A small GAN, trained from scratch.
Model: generator norm batchnorm, discriminator norm batchnorm, discriminator depths [2, 4, 4], discriminator widths [64, 112, 192].
Training: soap at rate 0.00095, 3300 steps, batches of 64.
Data: trained on photos of plants, animals and fungi (iNaturalist), 77898 training examples.
Rows from block 3 of the discriminator of a small GAN, named by matrix and row number. Rows with one number belong to one channel. Each number is 128 + 24 x the weight over its row's rms, rounded and kept within 0 to 255. All counts start at 0. Numbers have three digits each. After the name is the row's rms in percent of the matrix's.
After each channel's rows are labels from the 100 images, of 14976, where the channel reaches its highest value: "place" is the part of the image that holds the peak. Only what is clearly more common there than usual is listed. The data: photos of plants, animals and fungi (iNaturalist). In brackets: how many of the 100.
# convs0: first 3x3 conv (discriminator.blocks.3.convs.0.weight, 112x112x3x3, each kernel summed), inputs 0-111
# convs1: second 3x3 conv (discriminator.blocks.3.convs.1.weight, 112x112x3x3, transposed, each kernel summed), outputs 0-111

convs0.5 088:142114100088117128146128085146124136112095110142152149112125129102112135156159107160144086177108085141163113105132159100127121167144132133097080084113141152096112114115121121113105150114104096107126151145111151129143105171146102153125164147126150109134092153114092111129136088132164158144153118108130117043130125153100101117142137106116
convs1.5 102:102138105110137112137159105110167156128088135154158121131159136104120120118165129097160107130159145152112153127133136111129104145112119150142145140141154150153123107117126114137122111139117124095135115097101103129059099169113139135132141161114161156186109128085108138098156123174140100101127142113168114135072126184154147106153175091139
place: middle right (37); bottom right (29)

convs0.67 105:103142128084128113122075087138142160151164107096136110124121136094125110095098163131100129075154104113113137135110146138099125147129113107114124158118105149098144108152175123149117098094159140128134114166146126117175148161116139123125146070101081115140134110106113131137138065123123083163152099162098108141121120097131148106140128155142
convs1.67 112:118125127171139143109131099161129118110103115165140127153154149088095144100130098147141172114155152139178178102127155115156105088130133108126132088074123124113148151127103127125092130111129121147096103123117130124190086146146136108155145152126114113156138145154114147150113114176106169104142102126107128150130131140091101114168185108121
place: middle right (37); bottom right (29)

convs0.96 089:085124132100115107118121116176161137172136153125100130118117117151186118101157145149113114042124097131136101096159154122123131134083149127172122130147118112134137109115149115166098110128157077103132175118145109123162150099143115150131143132131117108143118113157121119106127142120103159200151100106115173122119138118121115122126113117156
convs1.96 087:138121109126121097121121140123103121124143143169083135152142156094174142156196127172137157104109171124098164084151136137119104122118111079098093133124136129114133149157117130096085096122119181105137145151119143144149120119142133132121147122156131155131129147106100126152072163132120146156140117157131142103132114137098138142141069132072
place: centre (46)

convs0.29 092:129130108085108112152111113126135135103163092093139120138153091136169117113152114124121094101079074119130109129092111125135133064134111134116132153131064138129173071100156109131138111098081128135144145112135100113126122104146125126170093093130131150132105113134090160122116094102147106123137106141172143149114147163130098134156111114132
convs1.29 101:088107145105110097108139110150162144149136171170155086104145110147174153165122082100148143145146150126127164137156146101158140117110102128121148135095106116126130159146150168141117111131131120120123124121069146117139152110105141154110114175112169187124108132102125140161149127117112157122147106176139111135159067097156135130121133141128
place: bottom centre (29)

convs0.55 090:130114115101138100124094122104088116133084120128105094217122170112124115156111122121075157140120137101117151139114105131152150092121101097126152130174126097106115118128160100120154170156162134144115149196119120108131082145119152103129126126157125124119105112106095126135116099124101097132174122110164105111150127117141092126144131114122
convs1.55 091:100094145096107139133079168171174149106092108133131163173149157152115137133153161114092131118114133156109152128134150083137120163113107115114122102128101120143113144102098152189095128135169132113148137113147150102133107133105092109134100102131107158111128112118115111117126110161101130116172108134167130100130146166101173117107176145121
place: middle right (28)

convs0.1 094:083117130127109122110129134118127137141116113103157111110129140111105120118130126127139117113104106132155133117129080161140138091124065103167107118135156112127106122113111127114110118146161118102137116125144117163094076174134118127094117125094167117071119116168175084163094115076140119135115140135134075081113107131147127150091167168141
convs1.1 092:117098120141081149116094142139148116095118102152128132139179082130145146072103133158113129137131145154119135113138094108119133174172156159113103125116108141099151126143109135169157149128147081102075116132136144156142144149117165150151118108141090088149136143169084154140098117196119108130105122102148146101137156112122127134118108129124
place: middle right (42); bottom right (27)

convs0.11 095:116102129086109098132114109135142103169139136142121116153099111105134119136119138165086130142108108119180149143132145099138087147163096159087084137137110085110111148150114141106127140117156121125096113150097135138138135127121127156104130107146069162138075127127079154156085114094114092146107101107135132173137140107157119109159133077134
convs1.11 119:105125161129127122160139112163125137122125155125154138151146117170136082115123098126115148124121079121122152096130145145131124107149158147103132133132115123135159160082076135125166100084112174147142105157120148129174118152155152108139137137091144098109152144092117135201130110135145092156128127135140160121130104146118121144120093070185
place: bottom right (49); middle right (32)

convs0.40 103:089144118103109102069125135152133157183084073155120155153109138141163148159145117137112144084130146117132162126133125121166134096133145107122177135142185149095157117133135106125125165139113084114123129132107131110131184114137119135129158111116090112134128159105116165138100115113131147112114163106125152153107127176146135121108108139176
convs1.40 102:092130160110097115134112135127109113181129133148130185131111167148114148098158079110115159121122116153135128118102107120146120143120074159115137093136144159117154132145126155145101134094132112142159116108123084159114084107121108145121080079164156148148119113148073164136083074143125124141123121155107136160112122104103118120105121156129
place: centre (38)

convs0.107 099:078099095137129141113094122117158149125113155142109152129159122097158094142102131126139129130131055111129133130115129105107152163104137106153151118139086097198152110152114132155094141155130131125116128149156140163097061125152146117113110113112109152164141167161120091112106126109091136111085147131114126125119131103095110143149154154106
convs1.107 097:079128126150151127172102128091087141117097178094115090122101123154130154091162136157125105101072125119130109116101120147145154112112091079161110119119072090110111134162141141154077132111112118155120106131094109131110130143141132124128126118124135135088159102137115124110158139139100141102114145173182150125140145138152142127105112152099
place: bottom centre (38)

convs0.65 108:055129139132087099126125079128138150135123167105134133142113124118125108124136122111107149106107100128125128131094126162103169100097135083132102135139113146140050101124146127110138142097120135169100147149141140112139131109111163122121147163139127071136129155133102105135113085130129101110120130087124097097154142158081082152147095103134
convs1.65 106:105162131129125156106117130110148119148130116120145151184138153140136133122172141109118139157175107129114153135047149096123126112110110121118116133095132125121133120110121116140124150109150157159149133140105115142171167088153147103106139127185125119157141119211094173141120123147107114122159116135157092083165143154116120126142109141102
place: bottom right (58); bottom centre (28)

convs0.22 091:128115141102132132107137132108127108117124104129122085125119097153088145126123111111114125106092103154130079134140171113122132113172105104122110122138098142132129061075155110139135117144155145157118136129099161094121084153146133127099174134090121111116077106143085132164153089091110113140116147102131127143085134082112072131134139153106
convs1.22 094:142115132129124150075106111152161133151127136135125103068137151137135158121099121130130150131142148143110100117151152179114119086094149088103132120109096147093108155146183118145139148159104127160103137114107102122135139123107154171160163159124100188151133142110108171145164120127126111111113131105167101137121159116146125114152096148077
place: bottom centre (38)