A small GAN, trained from scratch.
Model: 32-pixel images, generator norm batchnorm, generator activation silu.
Training: soap at rate 0.00095, 3300 steps, batches of 64.
Rows from block 7 of the discriminator of a small GAN, named by matrix and row number. Rows with one number belong to one channel. Each number is 128 + 32 x the weight over its row's rms, rounded and kept within 0 to 255. All counts start at 0. Numbers have three digits each. After the name is the row's rms in percent of the matrix's.
After each channel's rows are labels from the 100 images, of 14976, where the channel reaches its highest value: "responds to" is what is common among them; "patch colour" is the nearest of a few named colours to the mean colour under the peak. Only what is clearly more common there than usual is listed. The data: photos of plants, animals and fungi (iNaturalist).
# convs0: first 3x3 conv (discriminator.blocks.7.convs.0.weight, 192x192x3x3, each kernel summed), inputs 0-191
# convs1: second 3x3 conv (discriminator.blocks.7.convs.1.weight, 192x192x3x3, transposed, each kernel summed), outputs 0-191

convs0.95 106:127163140180106119121121118164144127101161154123113101075124117119138139069173117096112132120089137070177206108137112128136095128091121097148156133115143174122115116071144156122190103138078082096100169136121117075147074142137097161091197138090182161151146170092110083182142125152148120098102152110098169166133135126129132122134110106172059131155111184088092171115134173156140097131148126077094073145070135168152101140101142120117057152104070113116146119144132128119151124146088160137116085098133119131172100062150145230094135065206104139120143061156135060102142063164131130157
convs1.95 104:150051083104140108166083157055124090088085104124103178100173144120099108135135096148137096155143120147127133116164095139136165108122120124091132084120097065123130120120097064159144125160117108118108080093146164133161112116095166120131101088160166137204123119127140146075114126106104120107083185162165103097178148137110125124142139139139144136088159186162127062135110144160095153095153117107192135094078187177158158119119099083190129147130108109134156171119147130098120105088124103100190102132038097194075129120106117188105090131099127145133180130062106124138113163227160126187
responds to: phylum Tracheophyta; kingdom Plantae
patch colour: brown

convs0.164 094:171192113179101133175126109145189154140160124064077114094114104155174076165116141099116155139129129154165147166065102151130091191130165121147135144164130176062178140189078117170181153164093168097125137135110094159135055120174097188107129158124132136136152150156109122130117173142159134181146131102137138118110119080185143108136143121135125103134126145135146088116063182111081143205073104168081109200147112174141113126150131132096091175125162171134157106201147131135178119186197172141145098146190146171151141116124168122148126147097157167149144126128130167097114138100103113178
convs1.164 089:123125107067080118102088128127076145100083028095164114097149096070083155149107123167083076095131116128124127109147161161155097136100102112121098152102180131128147116104119117113119128131131128050112143124120093136180133087119201108139074103053152062104133081125154154146165160150055123125134141113145133095188049139109170131155118159108121108100148164117136159108138134104107157245109173122121078081137156069148096105160097083183113155048159100098123148125141095120128070088092121125142165115124117151143132120147106136123101094126144110164138142134146072124203108147165104141
responds to: class Insecta; phylum Arthropoda; order Lepidoptera
patch colour: brown

convs0.120 092:086179107100081057095104161129096159155130101029140123132151124131096073121158128113108099078141078115105157095137100081146100162127091134140186161059143067097170132131117092127144159105114145148129139136198141126124116114127140143145119105105178094087166176139088122113095110129140172110081093073137115177157110171102151077106095122160080141106139155124117125150108165156062115139151152123075140077118094057160087170170154119159131077115135153098134158129144103105106084145120170128125129143071112127119200108124058158074149086154152155068096139131078066131130170127172073103
convs1.120 090:123139066102132132141103125180104200065161100137108120186146133136134134134106138115145154076095205189116145113105104128130108159135147172092110149143122118107124168168136102039124136155142126188130123144152144120144181045099090156140125201151143167114133111121186105143145127143118081152043148138173140147141139139073132156084100128144112187124176135153124131143158188108112094152117178102130147133144131093051170118126119184143114182141083107075159184102145135105122071092209159116130100179104122128132187096194132143082157124175125099145104090153134108159144092168129164133
responds to: class Insecta
patch colour: brown

convs0.159 100:052153125146192142092103124100152121161087145115160137097157159115150153042082114063155118099176155165187134134093146067172096074168118169133114102114151103124115101149143136135098079125033111124138181087080133076129125088111148111117103113113126120119133084155081093203093116106108135166097124123152198142112160202067130161151156072117087142133185136106129131155116159135129098083096160104190114122080066142097139102111132147124117144083070163131140121097152153123104129077161138159117106119089139203175172134102143103084145140159111106132132167102088132095102142146108096166
convs1.159 098:103091146096135065080097111101123121085106137128119146086144101206140133116103065173166138124093133135081093117079151157126138141146105138106120066127133100070141144057163159105122098116103098100175153124150178086123066134153121107199093121156140171167110195136115101105059127165086122120146079175090092169177123057179133071115149096165084112128138095185132170112116130147111161162126108174138154122161126154106130126127155176170192149177152097149103085120132154179179144147119132182157112109093117173168123111079141095093111114165161123175130102117114103172176097168078105132
responds to: phylum Tracheophyta; kingdom Plantae; class Magnoliopsida
patch colour: brown

convs0.100 114:145148112113059211153077127105134171143153158101089092182165136156151187161088166136133118184086098155181094139130142101099156094093104159094167164072134132163074155129063118075148136097115134152060127208134084154137133100158100119145129114167128125152123129113121127139130154109122162082056118165140132128113161118080124163131138190128101124109096103125081101190112127145143178092128156124088143066108129126077192181162137157096130128130087173143035137075160108108123116122178069142120101158126148100140091163153144153125117114176182175116129120125151081158101167118152081106
convs1.100 106:149110120105070138120171134139161092079092165084170154173101112131158152133171151097100127098093150149216129143153127140141161114122083134156152136091093150128159096130086116192128165077069131175144118141094136075105115164133108102126102095159125155119132147148092207139083133102171083110128184131104185205135129112125122094179125110104104144103135070103126079058096122177152078134115136168117127166123183106104142089103157149141128109159102179048165068125154100153077139112125155076088117122155133173111124102179181105117145126110123138119194103094160138129077094062146154073
responds to: order Lepidoptera
patch colour: brown

convs0.191 107:144155104175229143155129105101109154147118171099117087123113152068142120128104091148165125191074190072146158161163107122133118073116075121126111139145140121154196093156143143117102102125115128135072133114136113132127076106137134218123095157088145095168136088100124141098175163083182048129181088108088156118136105134097127116146101140113171093129123161102142097122203103141115170090124162145095095075102127110098144123086097168124136053096137096150090165138120120138099121118133134118121093127121208137096104104096087127045081060129072113152088127120090160095139075115095126134
convs1.191 098:140094117090074141093119114103108095133123029199075161189144126108124129141104082155138072129066046159137094170172127119141155096128066103115111125136120128138079133121129154104111094118103117128112169202172187162103161059077129108137131119163181124112175113109113109096145140167152132130114190127147087102181100124142118153171141128124119044110096096173167140161102077169160156077120101104126066133064110131155157148167162123157134110114116131191102153100091126130169062149122114139080101114145144118091088103127150202105120105109147190144102116124120145100137112148177106136
responds to: order Lepidoptera; family: Nymphalidae
patch colour: brown

convs0.154 098:174117102130132104150129137145179130140162137094165167135093217057137144142119147097130114094092149150149090146112115128133186096128156153158157100095064151139116118082118065148209144111100149057153132142053172121131094130088126097081124097118049181119143151166145108132134085079104098186158098135166152112117099143138111108146099109123072119090101093162109093083086147179108114084101123099145084065204134171126159053111123124087117184148121164120135141111110119153142115138201146162089112184142152139105136133135117101149129170112165104165117121143157101212113188112120102119
convs1.154 102:123116164116169111117187126140110106133141125141170121139127130138104146123125142168140134103150201100125117116065087114141123115121165115091107077152079108077134151075151109149149197123084090180145116116100080159156158190110108111178157165092188100134109112181144156133123179164140127121121102153113117139157089106128134077090180153153141104138023094118167125180138141157177089200109151169089098137117123058120120113173174117154136159108135143075166156176092137105163171105184092182117125043089146105120124109172145134202126186136182165139167096120107130159099092159101139118
responds to: class Aves; order Anseriformes; family: Anatidae; order: Charadriiformes
patch colour: grey

convs0.145 106:170081120148124081162188148137127142123109158079130178152097174099111111074159127143139118104128143089131119079117132181102162116124166095136165119081173119141105172222120108154116135100091112061129123157048188191119112129135153148118169103156083131121123122139114151095102072129118149118134110131112124163103110083075080113183156105105174167106122128162071085127091116226127150123112086112113148122164092112136058155117154142123177142168174118128150032102149089120108062117177184158112130113098171099103136085092108098062146138133154126106150117105153161128108111095100180116
convs1.145 108:108152181113137083149142122144127136107156093132162095186141129103145100116150185166135129117149151103112102182142118114149086138127107140140104170129099091182091081050093112110150156105130188091097063182171080105180088070133189140130101159045128227134133122169135078099144074137096171114080120116138180110155152119073137102138098090156153136063085102143118081169093144100110162091100145164067112122172122102156123115140134141083157082112098130172144179132141110074155153131134115149102070129126168122111114129164127173125156214122138135102112172139153163173112165137102113115
responds to: class Aves; order Anseriformes; family: Anatidae
patch colour: grey