Rows from block 2 of the discriminator of a small GAN, named by matrix and row number. Rows with one number belong to one channel. Each number is 500 + 50 x the weight over its row's rms, rounded and kept within 0 to 999. All counts start at 0. Numbers have three digits each.
Before each channel's rows are labels from the 100 images, of 14976, where the channel reaches its highest value: "patch colour" is the nearest of a few named colours to the mean colour under the peak; "peak at" is the part of the image that holds the peak. Only what is clearly more common there than usual is listed. The data: photos of plants, animals and fungi (iNaturalist). In brackets: how many of the 100, against the usual share in percent.
# convs0: first 3x3 conv, stride 2 (discriminator.blocks.2.convs.0.weight, 112x64x3x3, each kernel summed), inputs 0-63
# convs1: second 3x3 conv (discriminator.blocks.2.convs.1.weight, 112x112x3x3, transposed, each kernel summed), outputs 0-111

patch colour: white (41 vs 6.7); pink (28 vs 11)
peak at: bottom centre (30 vs 11.7)
convs0.13:426514491451527547476379487538491487503535552510518464502604493610551478525453579438567566454504510464511536556497485451555472433505453576607458484474456621490473534493442486516517496548531395
convs1.13:503539512536476441429483429521472465515468516441390539513474482483528490452515510597604502476534494418431546375489531419555445515473479471611519517515577499419513517503511503466429575486453484496485482459574564464468523479485439481577497534579493553462468503536506467414497482506493551375523542515528473534569450477505466626556432377405

patch colour: pink (29 vs 11)
peak at: centre (34 vs 14.1)
convs0.109:552501459639418484537491385536600470515465482449535407473469531504497469580480463562509489517477444449492487513505534460519477457478565564385555525451480424612504523538570458457472511498539515
convs1.109:493475460486444575541427477539489427417475507480586404469514497507524474463459545603514421543556563489468512484440504519464487525512533509526470503470422424521525521583435510441411467526541477443475459509413443584492527465449437414442507546502532526575561461525383438534566559463572589463446594495534472402485461500517498565418502440570

patch colour: grey (77 vs 46.2)
peak at: centre (44 vs 14.1)
convs0.92:583465541529560538471595557473440439486484517508432497467484565515501423510485592442507554502488492387436493493421535468546577455493522452473515465453491500556472473519577483392418561438479602
convs1.92:565562475528458504546562493575507433451472556569510539448450568564505462540400580460468468592599512537451526554463625448483515544505533424488547466425482572522492492504440444545471422473425451492553484559471478536535547435576522512499485499554509473636598428513434506610549440503510542452514496485446454474520503473467500439448452462454

patch colour: black (36 vs 4.9)
peak at: centre (38 vs 14.1)
convs0.26:492544536485567477556514494484463503528561456466458566440526532459466476420385456460508505610460516500542513468431608456537522440440531529473505368576442519558560496419431513505484545542457550
convs1.26:555462531454559440516544614481573508481491479544598469495539433517477569541582566504400588478485518582601466577560480487562458482530589398470535497516448439486486548470515468485467477503452466499527454501566431568401493415498544534545485480496559553485444511437452571453518426480539482483448564394476492483436455431501489514493498419413

patch colour: white (39 vs 6.7)
peak at: bottom right (27 vs 9.8)
convs0.93:516473519460503516522564549513516580519427481444485437524465474527577567513479490565456486440571499528592542533432502404505417424498544557447447492569486430463472437467564521426450456521534368
convs1.93:448412506453537439479507471522505401574500465511540554470462553435519513468585436584437477571476528517478496477459536399497563500574520550470549492501501626466562542432417471480471439496499568512550601474442483496477536583575502458479572549413500504465517502558550403440581560460507431471612514475508544538436601472499511476478538489553

patch colour: brown (49 vs 24.2)
peak at: centre (38 vs 14.1)
convs0.19:422559522510572523504545557542505522486483522518525501520559453446433567433486462554597533545578627495486467483503500457524488471473481540432504545573496536482403548646549573494504549440558464
convs1.19:526553397494510508565452465465583443456423568515578545481516524476532532596587491447484445466604552473413474478511560478506507474415509471427469494517533483507510402650415510512546513605454457572543489544479463499549507540544460538526388559485513408579536539478555485389517562578500551476483541460556482508510486541537530508464509499490

patch colour: cyan (70 vs 2.7)
peak at: centre (32 vs 14.1)
convs0.37:458540648465510475534536483446488439586546496469501505414522480518527497479526495582531491503515456544519515509468548549494476450535486490461484483518476606561499449477625495647585463595441503
convs1.37:500472483542505469436537581497448451453529476443511591459506471566488606498381478528562428480550425524386491550461577534526477480485443486537522522563600540475519489414460519378380486421418549476542485502494429458503509505423510493501451485501457511450401440459465574426496467546448477489510473483497419473524474562535471383481469499547

patch colour: brown (49 vs 24.2)
peak at: centre (43 vs 14.1)
convs0.53:442549549479505490479627491487493518518604524549414528587449460521500475456504478608458515509500447463549472551437446456551406489527469499539488435470509496545591460408451458417458454574526454
convs1.53:500461511441522415513548516551538554496480482520506454466497508659574595453449480477460520517453473516526501507442510466588588446530480429425422484483479540408436500462481456635517482468510399519465455498539496577457511552435530494417444495413523534510476448498509461553523488403421501526466584469523508505559421458570471422468487409559

patch colour: pink (30 vs 11)
peak at: centre (36 vs 14.1)
convs0.32:527467486491498420437457430560469529444463424457459614501542562480452557462407485522484529425547543395484431434484486480520474422468535469390507431525527565468456529585497493507467451452450464
convs1.32:445497550439599482574551487551461458485423534515532504496504533510406564503445461581563514520594449556440577433504473426535464463536445483519543559412413496424528572552493520519583389572432480449547435467478518479506525484532440562513437402515561547456600467447483422541487591483560521438459536486546478522478495486509470594517475517504

patch colour: black (57 vs 4.9)
peak at: centre (52 vs 14.1)
convs0.64:571416468544399446514398476528471443495543524527549534551549568602484507472527548500561460524447525526547464538533475512464484422491453493421588470531464485459434462561476529471567569560485382
convs1.64:507565488505430447510451566472494501467464436529574492589573364517467473555448438514474534456501437416491567471548412519478560508444543446489497546468488526508567489568533566422520548436455458385566521459527493499639555498446497547539436435519501545468472481465462391473506549591492567487475443506562520444424507513504428553533530444457

patch colour: brown (49 vs 24.2)
peak at: centre (40 vs 14.1)
convs0.31:446477528576583560570503525406532525520514503511454490436523402454475496505474569492502514592534467534486533441418516425415571518460448489478545486424465518491440491378554550399456486509553546
convs1.31:474510452528499487548491475461475549531448539503559469498526518429508579506517571467547476541572443509441390540568451531563478502524487432470448407497617591570422434453481464415465568542414513512431502443526411478433504456512378492488468532546630523501478513503502594509451419389423464534505537488490555533463447521520498481525571495495

patch colour: white (44 vs 6.7)
peak at: bottom centre (29 vs 11.7)
convs0.76:531509463452501536623560485629455496606500513458577557567503468507588469562543460563539513491513484605478498521501538488404489510444458463473437512473537542453426548487543451525528446530410527
convs1.76:440451537485559507433437468442456524492489428509498582448467430481487559494512511461561496515426468478591414548510525475499506386485492519483448531548501466465446503506480554559435477492533553464574490527383491423474653417550483424464493488624468628494522474441538492477526457503491560499490564545466478534567493508659526472497461518492

patch colour: brown (60 vs 24.2); black (25 vs 4.9)
peak at: bottom right (29 vs 9.8)
convs0.73:544522458476475431478375549541482523410471454465517433384513454531531480497474434455483638529526483560525545553587504442464485531453452467452410500558500453519491461579507527482433521461452441
convs1.73:569540505505510454557536493430509477493519537507520494518510425422400481542522503477482418519497471585457516436432484531387405473497455480544417524549501457552506518474488499642578462432549511429515520580600514626562429554576557541498430544503558513607537478467585512473513536568466450453556474532534487466525506476531458557438536494438

patch colour: black (31 vs 4.9)
peak at: centre (39 vs 14.1)
convs0.40:458515450494455516576485505467457496504442441468552553405495469549553544535537443600439500472428426462431466439529489474556565441501468492406568506402566577477474536498407440531496457471423486
convs1.40:492512530521443596553512512444477527502520529463452458423556495464479567481491439533569616469514536635467461471529521429507512420382495596556498482411518433436507516478393510473488507546538556429405579460533476555554547501485506387467470463534522492545586518471468519460479470444435531473450547453507515414499481459605492467439431462522

patch colour: black (56 vs 4.9)
peak at: bottom right (40 vs 9.8)
convs0.104:410484507399472501462466456508464568482466490483539563478423482501624490549448405509481479447528424466435551559491540520475534493471514647405493515507523485520514619497528458502454433480540545
convs1.104:556484472544540552565369488515492465487605508449555420523539461483486484446479540488483537449529449541464421422467492476431388531487490479476536450498569473496577522490531452540392495527467509441513518563439503419474552547588454452454514474592410433547563508438421494512449508461438467498566535533418528525534447511589451425600446539493