config = dict(
    dataset='photos of plants, animals and fungi (iNaturalist)',
    horizontal_flip=False,
    z_dim=128,
    generator_norm='batchnorm',
    generator_widths=[64, 128, 192, 256],
    discriminator_channel_attention='se',
    discriminator_kernel_size=3,
    discriminator_stem='deep',
    init='xavier_uniform',
    residual_init='none',
    adamw_lr_other_params=0.0003,
    batch_size=64,
    epochs=2.7,
    final_lr_fraction=0.05,
    warmup_steps=60,
)
Rows from block 2 of the discriminator of a small GAN, named by matrix and row number. Rows with one number belong to one channel. Each number is 500 + 50 x the weight over its row's rms, rounded and kept within 0 to 999. All counts start at 0. Numbers have three digits each.
Before each channel's rows are labels from the 100 images, of 14976, where the channel reaches its highest value: "responds to" is what is common among them. Only what is clearly more common there than usual is listed. The data: photos of plants, animals and fungi (iNaturalist). In brackets: how many of the 100.
# convs0: first 3x3 conv, stride 2 (discriminator.blocks.2.convs.0.weight, 112x64x3x3, each kernel summed), inputs 0-63
# convs1: second 3x3 conv (discriminator.blocks.2.convs.1.weight, 112x112x3x3, transposed, each kernel summed), outputs 0-111

responds to: phylum Arthropoda (66); class Insecta (65)
convs0.11:558530465511471531415457421412549503408526507540510533475494470559499500566544463506515456447546513486498454583498476542495598651471611472486460462575477549429488505491475437527495607482495445
convs1.11:468425394555515429550484575513539421504414588557535495454425547510403532481420448478505529522472479550531445418493537519584453583456453512481495465460471558508515474547513462514517553474564493439490504575581506541447414502500450601562462572485489512553464538469426528426611579497509493505530585416541448536423445557500524533470534437506

responds to: phylum Chordata (95); class Aves (93); order Passeriformes (59)
convs0.35:535515442525508426619524456543460481487517459549524484446464464497479535560518466427465511556521476533567475610517603580491508529491522380570574455469496553454504481452490464468498423505390415
convs1.35:357459555483474477536469471462504515562584529552527513396447548522526396524540476436467512490521481482609505523540476472488553469516448560432449433508556516441515421477557500467451504440605440451489480383461533499462540435514483485443537479570499502481503484451543493422578549597556459475544455551517519483405434512565461511472448461627

responds to: phylum Arthropoda (65); class Insecta (63); order Lepidoptera (31)
convs0.91:524484615509452505527542577462464434563503500449463508445587454470546496514562480552445617489556564590423439547562497480526547515422582594408523519522492468472531465506464516522540496455468443
convs1.91:520482478454563463562432553475458419451456555484506485405453587456451534485524498561596476621373454616473382453460474461457494549472461486561499516482480517484486502458469437531373472509511476368537495439507514486488509456448410491446454543489512545439553482496460457487620535494522581469477521451544446493524550517577501453485474484496

responds to: class Aves (96); phylum Chordata (96)
convs0.74:425468475459503437573439456632516493439524528485476546481488557426527519462512497421466451431476568501466546504533476434413447459562441506553614449434527579475516511498499465482456588454430471
convs1.74:477552464383462525509504549494471524504468512497524506459484582590489530556524486482553520585592537574557610389487506396540578508509468522558475552530467444505485539483477457522568589538522546472577522523587519628511452404586567467510543471531421469392523491481523463471522466504587490498467433536483404436542484457555463486543482511459

responds to: order Passeriformes (55)
convs0.17:457551507440441516408540494533516543481451522496556580433518517552474462497466453470506403538452480494463391427571471511548481436518499600505558512554431499570487509469611533628447493450504514
convs1.17:536529542526561535503521489492462418506461494586486489550461531559535565425441550504518556392554619522413447497532597484492457514516530475527514461583579488407470474503481536571531523505459491492519465548489434506495493556433514495474499476524562407402545501528537450521425396492466526585522493423364450540545528509431562543397547568513

responds to: phylum Arthropoda (61); class Insecta (60)
convs0.18:467475570469486566519554473528472498468485507487465446526520483585520487514514480392545493572481419540533419439539555512431465471456582510322464564411522581436502542488483506488462467506499420
convs1.18:470527612537550440540445495451434501534555512467496544450477413521596432422515515564519496502496471460483461528468462383501512446473415533538483549485496417497547644500525550376451520509475550498523512472487404456485452520530407447530510530358453569515536439522506555410446513462499509483432553487477495553439555515449471455497457457576

responds to: order Passeriformes (50)
convs0.1:555572439472445540434537453552510549549547596556518462435492558515543493467602477409495465535545492526535476538452443491523466404461496476409499503586502562503494560472588461470411412463540523
convs1.1:469551441525487460548452459492448402571525506505610520465483422543466463542602474394516480458494445474502503453514479477461441458437568476399518473548478500466527482554459552430529518459532522501459503600491509575537452484534471502528522523449528462467490426652520586497463559479438430505554441406433562533513382493509588564472450442470

responds to: phylum Arthropoda (62); class Insecta (61)
convs0.38:474524489495541499491404514424522524480553631481433506522471394504511518472485551474471505430490531550456511519494611530457501472452425597594479492562458486435458502521627479450539402513534512
convs1.38:596410452418535536552480471512466457481505569391473428469616536481437614416546550424483530449461489461435409536519520451471475488554492494548543481526480566602521543478430525514459585435444587567480600442447494512503502503547522522460575538504475531539541452546597433456445477439522470517506493482514491501508410484462545439476450545474

responds to: order Passeriformes (53)
convs0.55:506501476425399474526538581611496453445499541493452441508557420537484515458484481552559392523453478485468574479524454385546470490412472519394517459456573527569489450472428472485505544526479479
convs1.55:494513415433534479459454523507398484505436514463424483540455520484529506474421445463561544470465476585422472449443483447518572444437451491564481455455354522449501435491473571499508494560586564542511582404468519489495463512475502537494447488441447530527440487566491589546584511503412569477507519533407477445610448546602517526542458494534

responds to: phylum Arthropoda (66); class Insecta (65); order Lepidoptera (31)
convs0.59:531547528512494557462574555423500535587526473470410473504459466477551470485552368495610510572527463504466472568458444471545452519553539507375459458544454572470538520551469524542450503446490578
convs1.59:448490517544514456535575468574460465461511402535564530496456471481517489543531446469558489531438530494541544530487399473507496500521454632505459534557417516566466449539442518359477508489433449539419484509516506539543492486435507642469494539446506523504517442453457552554543474529406608539426563487539496511486379462505582417512471452435

responds to: class Aves (88)
convs0.58:598449493463572533587455481457531460522477497561564505516529490555494432447441557558473423553528576480557428536485484513464461537470464485437627478441500506467406600492522542490532529455409443
convs1.58:483507514443542418514460529440500381452482475408518457482471389477581472511499476488601557500480523565498537384499472545443535451461534487548511512430492506506483556593505549456526521533478517443526522479524530500396518475389487485486573529545417520447521473517610537470424565498553594496479403522485496483483584473459576513484405480624

responds to: class Aves (84); order Passeriformes (55)
convs0.63:538426423487596454573547508479519434405519415601479496486466492547417529457454520472498556524574604547536478456548546437533551428482483510547532501419548438513532496496506419513526449556434516
convs1.63:481396507418540615518528537462442390469467553559501492510515524526510399516527467508595436524565513525508427458532432479482597502490480519426538448397569459460496449434498515478425502502629544528484479509506496557526597505552483486480436445540431557489488563421463473533454439518504478538452464553475619511440396548572500505529526489477

responds to: phylum Arthropoda (75); class Insecta (73)
convs0.29:483512478457468470488512463641478488544486577428504543561601510552553489518486490522444420445441537431459489423438542539448457462371566527487472411541504469469510435520471459534563420522530504
convs1.29:519399496483464538528491419476442470509468475558484460399549545586539505486507502558582453455437437451506435562510575447550446480460541458562522527563483513498525444506410488472416423487484556573522440504490552560369405470518484421545558479545557401520543525545518455546525558534533511453450541413475510484541441614533480554518488455421

responds to: phylum Arthropoda (65); class Insecta (64)
convs0.108:547589517546510542533447472489516463498379554506524505605525485639472476536492442520475503614524466521467474474393515459450545515466513518397476486520507538521487501441432403416489459569483481
convs1.108:408456593488537425465514495546496529488492500460484563436517551585604484364544528501543537526489506435527457553478459620529419470525502553506525559426463532472551500550455467473597568480528504486458424392424442543412490411430532571445530521493514532578468521485576578449480429475556482536449527450540480535434504442503467501536539480468

responds to: phylum Arthropoda (63); class Insecta (61); order Lepidoptera (32)
convs0.90:535515537480476541530568453417464443481504454423481416551389462472390451504523543536489450468522480519472506489464435500558537461427586483465512523368525512476496526449502482451595437533580579
convs1.90:503418454529519562523489459406539568416462495482517466478367497580453447501517489540477497482529490543478542584421585580490453636459529452473460474465525542563484460543509510560401506493522482552485460478414365487552565440480522521476472535428562620487415551479510541483485556449552488493436535481523535479540553452452485432439508450537